Weights of a small multi-label image tagger: activation relu.
Rows from block 6, named by matrix and row number. Rows with one number belong to one channel. Each number is 128 + 32 x the weight over its row's rms, rounded and kept within 0 to 255. All counts start at 0. Numbers have three digits each. After the name is the row's rms in percent of the matrix's.
# c3: 3x3 conv (model.blocks.6.c3.weight, 160x160x3x3), inputs 0-13, a 3x3 kernel for each
# c1: pointwise conv (model.blocks.6.c1.weight, 160x160x1x1), inputs 0-159
c3.59 098:084155098128153130084088128131108128128128072133118128165102132144110164128128128047128050128096131128128128112128093192131145153081077113167116185066128128128128103036128112128183103162128125091096112128072141128152128128128158199142110128146092128128128128188128118114128138174112128073050078114145118031128128128128130114159166128108092171150126137128103079128080128163179088
c1.59 097:129128128116128044142113211126128122115107126128128146128176128125134153128128126186102128201166196109136152052175128102140064125167146095128128154193131128095114128193095115128077128128149111128135128135121117084089128128096128128128102128072110151194135128205161118166128096156128128078128128128179184127143128128128128128128024165103096104096092138098188123143072119097128169110147147077062064180128128128179101097162108185058134128104135128098128140140128128091106055125128128
c3.60 101:100045107163128144161152158128173163128117161078176173129128141136128131141128093106136113128107195128128162128128124100128136133128006128141128113111161080213109154128128080128134128122128035140155128128128091086128120128115223104080103049128160128128158179058114088070073128144104117117127116094199139197086102144173110193129128128129161157128120113065148103148152148118110128
c1.60 102:155106128069128119123115106188118085140146108171163095128167129163101128102128128128033069109104122128167183128108100161128117143169128183119128133128158078128128128128128073121143128128079128133144112128091067152114148128176130078128128128230135128098120107180128091128128128183128128170154176114174124128150133139073071087128087128185119175148113166134147128155128128117102129091160128128135196128128142128147055035128077091128086064115093124137070128191067128128128163128062078
c3.61 102:112151133152128082128105134118132125108158162143240094128069125152128167128202134131128128171143128162128128128176128128169145088185170128175192118165156128075128166128128111128128128187128132134145128079100128119140048103128117128125112133099068138095128137202156128075159121139128111157128121123172139128081168128128124128128155128128088128135128185079122128153155101137106128
c1.61 109:100165128178165189178074128152128128128167128120128100128128080151150106217111116153128169128065119159128112141160095128128161128116162111136159128128128095128128128161130147097128125087092128155162134128117126047128174123128143095128115161163128071128128115139151122132090126142125082040130104083128206122151162086134161196193085084155165132091111126088084067098127128125092128153145166206156211113146128104170094150128136128128128181173128077206114128128179094170095136128073128
c3.62 088:096079128096128142158153171245063128090124071080152125097177128128128199128128128122128121091128128079128128128092128157128099151109128187106128090128128128131195083111061128120046093138128150145125103128128094178185136087052085157095117103128118127128113130113128133117128102128118142099071125152128128098087097128128099105121226148201074128110128135108128128126115136128084128
c1.62 089:166128128133088116095128092112135087111128125128069188128157086121118114128145144089110128165128101146039128128139138138178152216128103102122192172206171076102128153223096128128111131117048167153128152162099143128115128142127128070090130131128117179107168128128164092128128132120087144123169128103128096128128128193088128128177128072122128128130128067070116128196127128122064105169082128092128128128128136128176079128133150128074092125151128168109132128080128128160060091196128194
c3.63 097:090101195158128128128171128109101176165128052126132088128192191146156128148134110115128131089128128093172128070074128133128128152082128133178063094164161098128128136131133218062103148136128099097173114108183128154077062095095098128104104068107128206181172094128151140154127179128076105082096147128127161128091128133149129128110128114128146098162233114131128090128062165128150128
c1.63 099:128119201128125166077063098104108159109128108108113128112128090128117104217128149141109128128123132128128133128128128148125128102195130168120128128136119135128082081137128184133097128099096037208164070128215146128128128092128107099128064101182092128128187128152141145164084078104128128082132151121088178109058154128128199128128148136187128128128072115107086127105082104164128126146128120195177063128116137128087229143134128128128085128140090137129186174128128128153128168128128128
c3.64 099:128145128128152075128064086128128096087128195123128128115104061150128096122128074056128128138138124128123145174163046128090183088166098082116147145165115049115176083128083108070189128128153188121128128117128091115126128128162136079117113085078117128153128108097154082128244117128128151128065148200128128080149103070197108128082128104123089128135128109163087111175109155107128109
c1.64 095:128128129137084128074128061097172137101104110128110144097086116128172128145128149127128142129203130118128117146135074121128132128128129159144094191130147140128087108117093128128085136170128128045128128099177128144173128131220194140128128062128096178097128128045169128073095156136125074128049090121179128128134131117128128130161113090111140114192109079120128128088128122157184077191178091151128112140162179145106164128128096072101103081128128113167128075159128080128101095161188190
c3.65 104:130128135170128128175128128114167118174128062128141128140094101101128175144127128103112112128147085128151128128128128128099082150107137126117055129111128147128115186128146128119078128094128128142128154119135134119128128089141131099128090153125196128129133128128110119066135194155081062158180122137122128160098148118128141202117106121150128149105108147126153169127165128131136116
c1.65 109:128100052128105111083114110107092179128195091146129126147126123077092139128161113117176085159137128135154077114077128158113108156150144238109137159134167128113053121149090152091126128128098172122128121150128066128181128128150081124161128129142084110096144128051169119151087095101128124128150138128128063128099097103121098165128143087128128122064114079094128128082168114117086164128117117199103128148043150128128113137133115189128128123214128106123102168128114162102074116159209087
c3.66 100:126147128145097128128172081119157151128141188128120128128128133104085099195104165128139152080116128128128084097147128026184107137089128202135050089128126126104128116128162184128161128124127155151000123128128201048128167102082182128129102149113053154111128142094134096128115116020128195123079093128169136141153122128128113128128139151123128076128128071167108128180128197128093128
c1.66 101:123184080093177101153084078126128128087206143164077107128093128166128121128075075076128128128154139128173153117128120165112123077142173179128128128111139154138134128091099090058085055095138174092156121128110095136145141125114152172110128131132092128132135176067128188100128128084128128169177128123128209128128128128113155139081128128129115188184128168164150110207100074155086174086162128130090208128075087128116067128101065121107128142120128128128128133181103128096143150078143103
c3.67 106:164128127113128054128184105157114107065103127191128138174161168094171160117082138128128128106128125123133128097147128205149178172128071107163144105133115082188126083125128146122064205128108128128094128128169113128101128128142106128128128133084133125133100128128040190098127102128166152126128124065128113211118128128183133163170130159110128135128135134160157123121128152153088137
c1.67 099:100114174138217159129131123135128171128097195136136128084112173135129094155067128201150147128128184093148128128193175086071172149128128128128128146128124120110128128182128128128125141128128128174154128075121128128128094101128156179113130128129090066098149196092104128059155077159155128128128128068116111079068117128247184166108128128160161128128128128144153093128128101155174128128069107078097092179128081128143162103154129140083160128071128156084160159125113121128158122119204119
c3.68 099:171122128155128147128122105052095054124171156212128111178067064087128162167128205116088128186100128128150081105165162141060128128128155137128096128128208128128074128110053209157189078085157113136130191128128128076092135151128020159128128159128201128127164080104130128143078102088116139100116168223173136128091117097152128128086139128063128065128190128118157089094090155156167101
c1.68 095:109182128139068114134241183110128128149128086128178128189197128098128133128128154174128159222224168128129113149095210138146125133128141101128077050117179128128107128182128128128136096106128128161128128130128128128127128103128091140091074128124128132084128109147143128172125185072116106029087116088128174128191128106191140136128128112090081121112128154137162105128077101128122128148128128126128098128100173096128128139128128176128128145182164092128108173105147128128114066174100128
c3.69 103:147073142186084138115055078119156083200054128167130128096127142123119128154128151191153128128128139118128044136128128079173128094161111128133150202094128051158070149133141101057098099133119114048112141134128097114099126088128122129140128143103097164120105154121151119134173128125145128133128125169209176181086128128128128176084132173106169128128107140138145128128128143122153128
c1.69 111:091128118226194110072129090167126095128104128128106138093160060100128109100098128096054121128128112128122130149200115128190128085128128130130128128202128094128144128208111128110061102149114128066203094056096080191160128189128130087128123097145128101135150128128094128128185128136142128128128129097128128106151128128128128185109127128176128091135131094170141109093088124131092107134068114156128128065160128061128139084128141091098110128103137065068154146124136090187144073123128093
c3.70 097:180128128128121110146097128197108092128157103128145141121128119128173160171073128113149128128128128108104056128083121100142092128129114097125127135141128158106094103026124101128147122153128078123096206150109139079128128050128174128128128140128152159179119181068087112128182165097128165137128142128128068128110092164123034128061128128128128112128138116149122153128169082096128111
c1.70 105:128149169065129160128127128128181097128143182090128128128128106128100131128079096130215167141112128183115131116154080147128127128133128124127138135103128208127120105128138148128205128086128128071175095084128180087128128078117128184083172126128105056135128152062158128085128154128128108117174066115124128128069153128085145116139147115128095056128107149189165103166212173128147139110128123119128128212203171128138128128149094128172143128114125128128151143120128142228122071128065128
c3.71 098:100128140147157128095115128072109154163142156157111176159059070128128186136099114168178092163160109084128131128141177096128126153094128128118128142128128128125128187129060128128107169128167114186128066128187128147141128128167129109128098128126128174100128128128173128161148128074077097153088159136081128106189206176092145128078190085065128128084046127128192149093158077078088148
c1.71 086:113128114165132164097128087187091222125193128128119129100128128128128102128128128056128138126101153128128166083106142128128160128144138186098136128083087108085128160080151168169084128128128162128128128128100060184106102098147102128128128128107063128128128128128100140177128128128174066130128128128128203128113094062148128156128150128133128175128021139142128128128111181180216095109140132128090128079141169095161221128083128128134111128182149173128107173170128172093159138106193159
c3.72 099:078089219141128161137163128116168057106173123143128133083128128156128160124128165107111128083114139039141128128128099128129087128151128082128120089138104139092128152202087128173150116128141118114150128175126151117038132137072132096047066140128165128128128128145128128134139203118015122128128128178145128169092128118082135092114129202060128135099128128133110123128128128142113128
c1.72 103:074158130132150100128182077187102097132110128120098137153128038088128129139125154099128151150128128124102128140095139148099173140143055146191068156128133128033128111164128086128148129128174128128128160152191162128077073148139128128204128083128167128139083128073167076128128070118142128117136138092168128046159178077118128121128144128116167172170128128128194128099135127128128128128085203073133125128074128069130083128165128083081128128070128143144128061128128165080148128128128128
c3.73 096:191128124124128132165128128089135128072143128135122014112082146104174128114198091128128128109110128201128159152128093105129052128128085128096128183134165128128180128086190128129124148145169130128124151128193128109104172149158141074128180091100080195200095128128132135088128109100128118061140098128138105122128128139091039128128128090149168112128171128128092043142128128176128107
c1.73 093:160113128128128153121082047052112128149139129152047128128128140161171128080111128178128138134121122174041175128128174169177165129159145100118128175128090098128089128100148090128154112133200128069128118123158144114128085038150128098150128128078149128116192170138128077045127128128119128108121124180087208128046055128128128128128130104111090066145165169128128101122128129128128146128153151128114134061107132128128133128189134128113128128120128176191128128084128116128128169128128201
c3.74 103:118139106135154133128128128129144151141128108073119128124128000146128157126128087128140110154101140024128128099132148128116122191120128201178128153122113185128124144102128095128109128121128101154160128074128039112065152127111161138128141181091128082069140133206048175105109128128128143132127135116147060122128112116125093160128117114128167128128093128043175054169128141117043109
c1.74 091:128128215128135140118128151117128082159128160106152063102128128101045130145053164055128165128192128088128108128097128128128128154128128128128133113131190137117142106153128152128214160136128128099103085128144179150128141128048128119122128149168091148149131137148128100128128172240128103128128128128125184131120128128176128179201128093128160163128108159113217119102128128138141128158095174114081117098102020129099119097128128128128044149098093054084128128128143128128139100133128128
c3.75 102:143185107118147182128052128113181077134128163150129131149128152128128153146089128128128172066128109159150128174128128100155128092084149128109135046128128127153175106153128114106128128167078130155128146167159104153168180128128106145128152165124128157156128128087128128104128128134145128175128163161113128128128128103145124219140163189131128133123104121153150138115104099086128128
c1.75 102:165128128077170152093176181144094077117126104128128128153128119097115122128128128166128128128076128065182116128128098158128078124128109186163163184146096128086075099110198127128079118143128122128074138129138029124095140095128086128128128139130128128116140128116142136128105084128112190128175062128128149179155128090128065089128113146110177149128155176150109125042154179151128128118165128134128118127052051128152128111128083087045128149128161128195128128128128077089215132169129153
c3.76 105:074128118128128074123054159128148153128095165150128121128121099071105095115128184132083164129123097127099166094197128173166128147103128128128170128154128132128126124171128128070164101137162141163104219145092080067141148128128080115128208128143058128067135123126079136124128063078105128128128139126075128191128171096128141153140128110083111074179163127123128107067113068142128105
c1.76 108:140115128139159132077156105128095160095082109096128123048128063128128078165098101128093149167128116117065128129164117128128128131127148128079134105197197128157097105085108128055166168169078093113129207168128128140128128095128128078104179137128154088128156105083102128128128107193106176128090117179128132103128128128077097160080120137128074128134104162123119128069128053090098128175172128157094088152106176132052128104162105165164124128121199056120100128134083123128128094179128140
c3.77 098:095169128157075128128128151096128128113170078139128057083163189101128194112128147141128128128128128127096128084149128128145128128085128193093128128136074116205120136108141128128151128183088100146184154146098126160128159128128128128128128117162128128128128127151128116128111128123161127128064087128128151128177098097128197142111128128124184107128145151128131128136139128034128225
c1.77 105:128169128128128128141139128103109117168128128137147124128175157158142098093144107117157128128141128128176140210110168123128063128228119128104122128156115148118128052142128128074128190163135128166128092148206152129096193174104108150051178121088128139128135205128097077118143128116062078128167235101174129109121109087143115137128162115135109229173160094145161128146151174156128128159214128143128128128151074080137111091128128145121101131109128111128128157106126123109110092128164101
c3.78 093:128135128059089107128024234128051152119128070091128106128141128127128127179128139135132171121128128128105128128161154080128124117128090110076117164128028128128149111128125130186077107104168044169034207128115112128126072128151108183138053125078114128136126083106102135129133188121129128162155128142125035163141128128128128128181128128053128128077119161119083115128115143128120076
c1.78 092:077071086128121094168119128128128128134128101104151128146071134081128118063177128117120128242128157118128134132128133128186128062178115051082159164132162128128095170127162076098121103128160141128079138128140129102177088128128128128075017130111168128128128190145128149107114064128217128111139183093128163103103119159158071118128107128109128166128104128150128137134128178103164075133128119110078168187128095128128128128125104128171128104063128110128160128128095102188125113107090188
c3.79 107:136086128143094098106128128127147162073169140120133155151145128130120128136128123120148195129128221196128106160128128088108154128071137052117081081171146125143128128128170175100163134128175107159128128116128154128128128092122128093128089128161199128071128101128188145140128074117128115128119128127131111128169132128070128178128169169128124092128128094138128063128210128055128128
c1.79 103:104181135108127168093100099091083132150217051115150062131171211113128122165154128096109213128076113128128128143087140152164128128080138128142058178128171074076128147098117061093149128160066073132129132141128150128101104128100135143067128088128119128128148140114161092128091094157128141149128128152128128116128128070128138162079128164128125137177211130128128128128137161128200128135132128128128096044128154134159090128106123137128102180145164128093128074112092128095116128106219147
c3.80 096:173128128128172128196213163128128128148138131128160233128095165128126102128070128168171077109134093162128074126156105128155094175128158156134154063143147128146098154121128128128150041077187128137118128107115125128156128096127135114091128128059148128136155145149169128126128128099156128033101109147128133128199139128128156128128152128135074147128156124128105114119105128128152128
c1.80 097:197164090128128184102095119138067166114100128128109128112097142128128115092120130063057069128081097128128129128127179173091128150146128128128085151128114128128121128135158089139128137097080176089128128140107174058108179128128110128121169101006128128128130128078128128150116128128163138198109207119128128089092128132215227127128128128128089128128128128075117128192102144128128164217128070144128180128111107147087171121128137157164108128128128128083130148158128179128162084137100128
c3.81 106:105195130148173128139128135128128128128071067083073128128113116128104131142128175147147128128130128127165115134128161088139128161188070216136080128135056078132128117083108128154111111128117097158128128130128122122124098128128128128138128181128153133204128117191136101101123151144120181150139089096102160128128067127167108097089114138139128088131146092148147128073191124143182128
c1.81 103:156082116128128128104124141159128086128190075115083128176149198151115082221171115128128115149168160137102140137071034128150108119114116183145045128094128112101128128084107128093126132136107161128054075128128197159128166142123128128096128128113128100128128155093162128128128178074128132110128109115148112128128153137114093104255128173077140094159200098090128128128149094109147162158103104072128128143100128128128155138128109103128128203133155101165124128128128090114128185127140128
c3.82 102:128128113134149163105081165121000101104074103102124084183173128110136171187128158128132190128086128128107119086104088128118128136128144086092128128113090129125112055096128128128078209160064176140158140132160080130128128101090128120112155070116070128128194077118138128124165128128077128223128128128138128211103159145115185128134151128143181148063128128164128128128128153060173106
c1.82 106:125045178085145095128145119128128128128128122157120134128128095151118118218136128128085139138070172108078128076072128173186143092128217124151128128053129111128105128128128130092136144159129129149067141167128128128145128128111098104128126126161173000069145172109073102080128104128061111136128128128128169132068128128128053104098128128153141128102185066128109147115133128128104115124087128128094110162128126127182172080128128145185128128166178060100114128098099095167173124124128152
c3.83 100:066072074084142142142174128135128121060148128116094108080070128125128128140098089128128128218124128090131128091128172128119128109136096173128141128112200120128149128128189075090143128070136128128177119111128106107104103128128120113151069112121128128166128059128046128110128101102140084128155090128121128089194123088073090166203200131180164095099137047159144223106128100109142128
c1.83 104:128145178128132142109128074128082128156139127128167128149127095158094197128110074178128146089181128095126128128097128128106128128128128128088105128187109186148148128128178110093128143199099128114162120149176128128073097135137128146141198132128052163045094177151148157162128092118128128128160128139169085144191144088170128086093128128130128109089092056168111229128128128096123188185111128151167176139117128080112128115143128114128196182128093128137054149173145151147181070128128128
c3.84 098:110120128088128128151128092111128136128133128128128099090128128100128108158098144113086148194141041128177128128145128128105128166130125116086126128199151082117128102087077166160162105135179118128124143128121130129128128124065128123096128128128128157166079127128207162131099152146197074111132136149128128057061101170115097150158158061119105067092064043164168113128161128101051218
c1.84 097:103150128125119148161128128113128073072158128128082115128138128154128114193128103128170166175116167110085128150128128150131128073177124128180128104160127136096095128152089101137158128087128052152082148128100111096128129097120228155163128085171132128045060177150128062089201148128093095128128141106142128146128128127136180071157172114123105128067105074144128217078128085207149088128153128159177187130094128128128128128128176128128105128123116128192126177136076125128128132128097167
c3.85 100:128152161166187031128115128138164056189097128112063153183143094124128164128085134128079128119128107191118231057154132215078128127128132128112106128169112128119089121148128128069128128195107128128128122108145065090180079147128122079128128144118140128083143133083087058141128128128128118152103128132167128109095127070123109140180131157150181199102124112128165128113110080128128079
c1.85 096:191108089130068151078100074128102132128128095129113128130128155132128089128190158128070128128128131116088092125070145175128113128145121053145127128128137128128071128181169063128188185116080086054128141137128128184102122082169169122143128095128106146075122049094090117128219142128128086128080143112084175149057128153126102128128152107153128124118128128128139109123115060172135128140171178128081128126128128066057128128169128128128136121113193128104121098200106128128128076128122073
c3.86 102:087099145122128140128135146128188144128112128128141126128128122105112132170096148114128179135128138064040128142128133071118098139142128142128128053128128128119128117128119128123136189081085156113114128157128128104128115152128154153149128120192116112137128159128141128141101126180117111128068128128130183136082188128177103173140128108128186118058128128108128128154128114107128126
c1.86 108:139137123120134149107165141172127128166130104088075146182140159129092169102162061128171128128128150020170128105094072059144138108077073082102101128091154128088128134102159082087084128148124128092128100106128167128128157148128062128163186099150128241079128118061126170119155116166154128087117128187128128128128160101131094128139128059128153117084121150128097129153085128128179130155128168142123101152190171109106101102102128184117108128128142128128155162103063180128143168155128164
c3.87 097:128120092143128162155194084128056132145126111128065113140070145068129130125112137174112156128104163128128150128116119112094128145114178184128239095128157117128169106128171105084128080128128111159139213193102099084128091160128128087128097128128082128130084137078106128216107128201153128105124116084128191114092128068127128194128165169128128056145127062128165128126097151128135128
c1.87 104:113116110138096128128207090128128128160096159120089128166177126093128118097141169114126128215124096152165184110128157128128234091099155122131181187114128152155128099145128128190095165128125141128145128145207128205111084128133175058179222162083138132128148155129073128058169141157078096130128139071150129084123150074152100149138128117149123148141154111128128149128126107128170133115117160082096128094147086111128128074128128128149128117129102094237128109128147128087128116128159145
c3.88 097:137128255128065128128128083120128075170113120104146157133158168129093133137103104137128128128128128128128128064203199075128149116103120110066128162150091128120114128115128128150128134088128128126098082123135128108145085128148082128128167121128152124192204128128086122128101080164128142138128128128157128050105133151128128108091065141164128128128097150134177128109141051150167128
c1.88 101:082128108104128128128094139183128133128128107164157149182128091134147128166064141128128151115074126128152139211124170128091147128154078126128153165090148098120128128128145130128042093083144128189238189128161163204128128128128172176173128145128166195128128093172157128108128110105085128076160140165105082128054121147139141102096144089067134128203146128118128182146174079105118128165128139128060115128174128128165136105152187128058182166128142126128127133128135116140129128116128169
c3.89 103:128131128062133178151136128128128031160227145128083128184065089143159156128128128092100161101143128128094127158128093128125131094098131138128128128096190098161088093128178131145076128128080135155113128087128117115128176184161140128055125142181161130127142130144128039142088146140128128095136128128128191193174128099128137084121128115118128128161176109135128125078128014128164156
c1.89 107:129255161128134097147071088139049128142128103128116169128071128145092168228090151149111128097124133162128098128129074128128102174125128067106157146102160083114118054087104123129135128128120088068128128128149138172128141128145072123122155131176154182095126131094128128097128128162106151159092126128126097128128087128128102058084098113095134103124147128191128098088227113128144165150170147128128163160128128123128128128135116175132140153114128140128050200081069141128115128133165116
c3.90 100:171128128128068068135111131118170097066128046128168188206078121128115122128169128122154128128152081128128128128180072128128128059163137128128128096088142108167164128079128144128130128160169139175100128143163128100128128128095091186128147159066128127128128132128128113128128128106099128128090146128136170076079128140135186128167128138128124128128108126128124128140128224070128103
c1.90 098:098128128151160088128135162138128139149128148128151089095128133087128193128099128128121118104145208134128089086131184128128144138128128196143100109167128126108114124131128128056128182072050128143123128082071053071128128128086128128146200094104069138094170075065128121162101128128128188149115084117128117128127123140121130160137132147095169128110128136128122136162154119165140068128167195110128188164110237131109128128057133199089095138098128128123128158101074153160101128088196128
c3.91 099:171128151125128131128128108174128128131128224188154151113103130213115181139107126071128159121147128195144128191128128128128114124142121128097128121134093128128128173132066128143108128128071117128128102128145120120155106093128178128112219169141128110094128128134133128133081098112128158128089155149153128095118128128157163088189144058128144143128143168050186121125162135153128172
c1.91 098:082128110128129096126087164128122128128166147179128120128118128109139128116128054074165085152108180090135116128128080107149065128150157121149090121131140128050160195151133128128167188091141128176031104126170156102128083128163099094098144126128128081080193128128174128150098056078128128142095118060128128128100128037128084128128085071160154134106128090178092140098186093162151094095093174136202128103108093090100137106128128128163144124133096128128122134155111086114097076109128164
c3.92 102:048104119125167098128126128188128209126128094128124154104108132139128128097151121113126118128128133088154094178051144136145122194127155170128116128075111151128118212128128114128051128128190128128191090128198077095062128160122108155128118128094128121112146128125145209136033158128162134094063128156197128128128128128128120128176128135204142128102199170157110160144102140157115191
c1.92 085:165128128128156075128102128096128128153128116179105154094128128083108128128083128128099128125128164127171148128105171128148067037128109022145128089128089101159062049128143137119128161128128055097128130128133128128255145064175076128107122182165128102128128119134087128171110128047128115128128073129163120128128069141128113128128128083128182123109085128128153109162128098133125171113128128116031128128169128148128170134128078157088093147128128170128128098128146128143128074128107128
c3.93 098:134128110128122128128137100128128129127101169160170128128128174113128128128205123128147096117135128106128075128128128135128171128128191128110128128138148194135128128128128128144128099134128075128180128128162158156124121128077128128128177128092133169088106142128164128125182109178117115123128073162128128128128167175132127171074070144085128119066077128160128128128111128184128096
c1.93 100:099105134128143121108132074129102169110104138146123191083096128094095128110146107126084128087128105116173161128128125128128069128104194187115160128128114145057100117117158190164132106132128128128104091113086128151128124105162143086128128073122098128084147060119143085086149207067073128128128099188113120076128196182187068128129187152128132128065181145158047179128098159067148083128128128129174168125128128151166146114123104152074147086175128069132094141128128139128142101084113104
c3.94 098:177109107053069128128148128176132195149102026128119114071136128146128134108142103107096128127128098185047165153092186025099076128087043143128181100090102197128168132180116128128094111094128154128128159128128126079114128128138148096128151070082128128116121157128128093142128026128098128128128128168128128128141134122128116181128128089083137109081145118128188128078126128128048128
c1.94 098:128101113079087093085061114174128155092112105104112129144097132128128130091177079128113112128128128128162217128148215128093110138162124164047128181081125128128078159100128128128128111128092158128120129128177150128128132114128096209128077099128117128128125143070128128140207208072089038135084093102128128104166128125128139128144130095141125090128097111120148128128128251128105128128128118131087123119078144128128101092128180100075128128128142128108204149098098128062105159137101127
c3.95 101:117110154128128091164148144124111168103128143128128128129132148093097057128104128112128125077128135133128134148164163128170128120174119134226128116070059193125114088165128194122096086110128113142014152195176082128117088128128118157128156107106128128133064114128158128128110085111119176151099047125128149205119161132128131146128128130128126128149109138128120097128128128128099049
c1.95 107:128128128163207128125128128131128128132103128163162140128180128061128128131140091104153066169167085194191172135042128121074128152138120107147089128145149152129158200101185108105091124139171101101128110146101085169152081128162145108128128189109165128013088122070128160093176128133128091102184160143073128128146093147165128116128128128159137152128128128132146128128128154147158153118128139097144128128181151076159162159090094155092128128063216128128110128177152128109171105119132200
c3.96 098:117171046121176154173128128160179142123128151128115115128087196096174128128149128128209169090109215137122157118101128091097108112188128151102138128128136128136070112179139116128077078128128143121129128121161146137177128127128198128128100128064193128128128114146128098128128128122108138141132128128208072128074117200128128128188050128128134141071128125064137054128091128094158162
c1.96 097:191128189128078130113128132116128128155051128128128130128146126128128125128128128124153098111070128120135128128134116057111145165128090128130128120095128128090128128095070130110089128088107137128067143092130128128073075111146088126140117128128069181123185127128116156128074146125039147128061152140079151128184128128112146117177190206153117087128097099103128128128184128215128076115092146120037128128150128122128176138128104088132098164128128118128128128107048141122202128113182229
c3.97 106:128145141128165133105136138101128128089128128148128128128200130128126128132115077128111150139128128169128133128153108068128111072138128128095128103153092128084082128128055143161150128092163105052128178033148099093208173121150120166096133119105138102146135128094111128128128128116128128083128121076128136163128165230144128180139158135126039115169194100114145076128128170128165128
c1.97 112:182151128128128128145035128128102167067128051128109128128111128141105136061097124128171128226150095133135128128060108185089101128091139127128106093128079123089128189120147167124079034168128138153128128155149113122134148128128130128163113128128128099181162108124128128136198166121114142164184066133028084113128156121062082088115153121128121152089163181090119128206128128121128128128114109142157128128131159087071128151128210128128163129128145128074137128128108128187128128131128128
c3.98 101:092086132196091087093138149092073111128165128146103147100112128105181103171128077128128128085161172189113128128128128156182128118114153132116198222145088127026090128192150128166171067128142098129079104173106150111060158151130096162125135127124255153168128095166093091139097155128081128098114151154154128213151140089128143127123081081128085145040101206128164088158175077111111155
c1.98 098:040128169164203168128151128128129149128128144165129128128081071133128199123131128128086096128128143128146128128124128073128118136128128081110130128128196097098148128151128128097147184128122092128067128098111128204128068175128135128058156158083128128208094134128107076128128124167128128224128108044126128157110179106075128128128106143102128157128128120073070091200128076128128188127128128074108099153128173137128128128072178059135128139117157093106131128093062134095128128128152128
c3.99 100:146141124112146128128190182096128070114128123128082070128128128190116146128093171142128128123118092139154125114128147202128128043128094112072164142128059128128089156057023174106046174128120078201128149113094138094198238086130117128176096071124128128128213128128128133086110102128110085128065136136142123122127128128141034147153146128092159158152128128128128121145087191155143093
c1.99 105:128081100100128103103128128128098071171081090140128128128128128128128054128139069128063128083125128119127057144115159104122143128178093094180070133132151117073121128182072070144146144102195075128172090128112128128128099037090191128114099075172107117139202128128118128114118204091126063128102154156104128113106128109128135127128133190128128045140151128078111132167114154128090106127128134137125128128077127150086154081128110121078128134128128135118109064128128106088172109098152041
c3.100 101:177096128106115218188124093128091128133075169128093128065238140128085147098128160107128138128128128142128192074187068133094128138118151128206128104096099126238128160099055213064128128128215128123203116173078165128128140102128128186157128120200178128128157120174128207166157128105128128119078128071128128089128134202128128167077128128164131128085130178114113105128128111060128150
c1.100 104:122067128128085128078128215139128176122128119137176128042128149146128137100221124077144120127128090128130114086070128100128169138136124153161044108214142141094119128109119097212128128120128128116096159128109098128098128074124091077218113162120087128128108095111227192149087099128106156138128114086182119099128068128135128115128080101142128128073128166128131143155182115171143128128132151153113128128128152094128130168137128128143149147107128147176086109092083068128117101112092118
c3.101 093:128128123164128073133136071129153098141128144128127111127128072128128111128175137185070128144128147128176124161098128128128157000139188128114123128128119133128121168212128124128176125128112113134142128101088076128109124107206128124128128211166104069211086111047167128189075128126089128178078112150116128128128128128153128128203132128118128180128145128156123111126128138132140128
c1.101 093:128128152155159128203098128128147143123121128128079108128128104124166179119177085109128122197137176174128130117128135071089128128131060128188094128128173128075126125080056075128128128128128161072128094030128128128128236156141128116079128146153128122122167087128128128128095106128127128186128144109128137026183179131128152119107128128128097130110196128128096059211128128135141153096128088128101128148150170128128145123153128164128085172128105128062128128128146099084195128147152167
c3.102 093:128174128128128144118156099118132176128133132213178175128128124047124128128206211128128134032128124149128128105122090122128116096100088132121154126112128140089128062128119198102128119128135128165121079112170089168128102128128123128077118202186121122162048128091128078149128124119128144122113000128177128102173161164160128128078174128202171128128121128087110128163128030178128128
c1.102 089:128128101128128117091128128082101153168128109128128081113128128110200151107083077095106075117097108110116065128118163106125191128102151128113139097084149128147167156189146184151128179118181082101176128101128128171125077197128128128070056128114128062128129128164103103149129135128068107161128128089117170116074128098117136167076128128128064167063114136128091205198089132092159128054119128128147128103169111128128144113128204168128072128069128082094128103105116128092107121128128176
c3.103 098:088173099108128102128128128103189128131097137128128080128128060072108128121128128114114107190128165128128157068128123138128152081128128108124128128087110105082120157128128152128127180109145052149182157117200066080128125096103128079012128079128112096178128112128129117128128128170054129128177104156102089136128122128138174096128119128113128203128159128138126210119174133097099119
c1.103 100:147128112128128128195128036154122128124128176128080128080128128120128140144128100141109113119109128159105108149143182093167118110105130138128092144100128142217128127143147044093130128189076161128128128087128069096142176130075137128128128098119062122166128131117084115128236158068170128166128146128121128098103084094107128117128195135128124128147118128128128082190078056184128128128128148128172104145066103099097128113133073128110090101128087053103189128142063128082128148171128091
c3.104 099:147070128115094081162148128142139128128122110178128183196117104103167128098080156141065118129128128128128128104154110096128087101106133172124169128128128128134128120128138117128141110155128154079155172106128079128081128196093037160162167128179091099077096128102128128134128128164074113128175128172123102109204128128170050072194132128080128128111152103128255128093142152119099128
c1.104 096:102128126087105128142119177102116172062187151128058090101105128123135128128128092128126129105155106110128134236142132120135124128169103105173093092126142108158128147084125132128166128153128128128106117083031110112128104159091127128128068202128111128128128128178128070177120149050137078128174066128098157087128088070128128194128099128081157134174061128128128097136203128118056129172139112202103140124125156128128171128089086196128137128125128133128151128128176160108136142099131183
c3.105 099:156081150128128128186128185128128128092128128128205128128128165088200128137160092175128128136128128139080117128105128164099128124166128136128128051128118052174126140128128218173144128128122128158177120131128043108119128107128099128145106130084043111169171120124096118070128079120133155128128138105114202190128169153098128101128120097128183094128128126141184224158155096142153113
c1.105 097:128128191088098097161118095097128165173157135097112083128211118057102128163128141118128128150151108128127052107137213120098128061082128156128104092150092094134128061090160128110128094190123105129086128143128216128122163123135111128128087128128128172072069193128128134079128128171128114168168128095063175159151169176127128112113178193128141128144137134113166130128128197128201128128132102152100128154174180158128128158128129069128093130128128137135114122132128139171136101128053089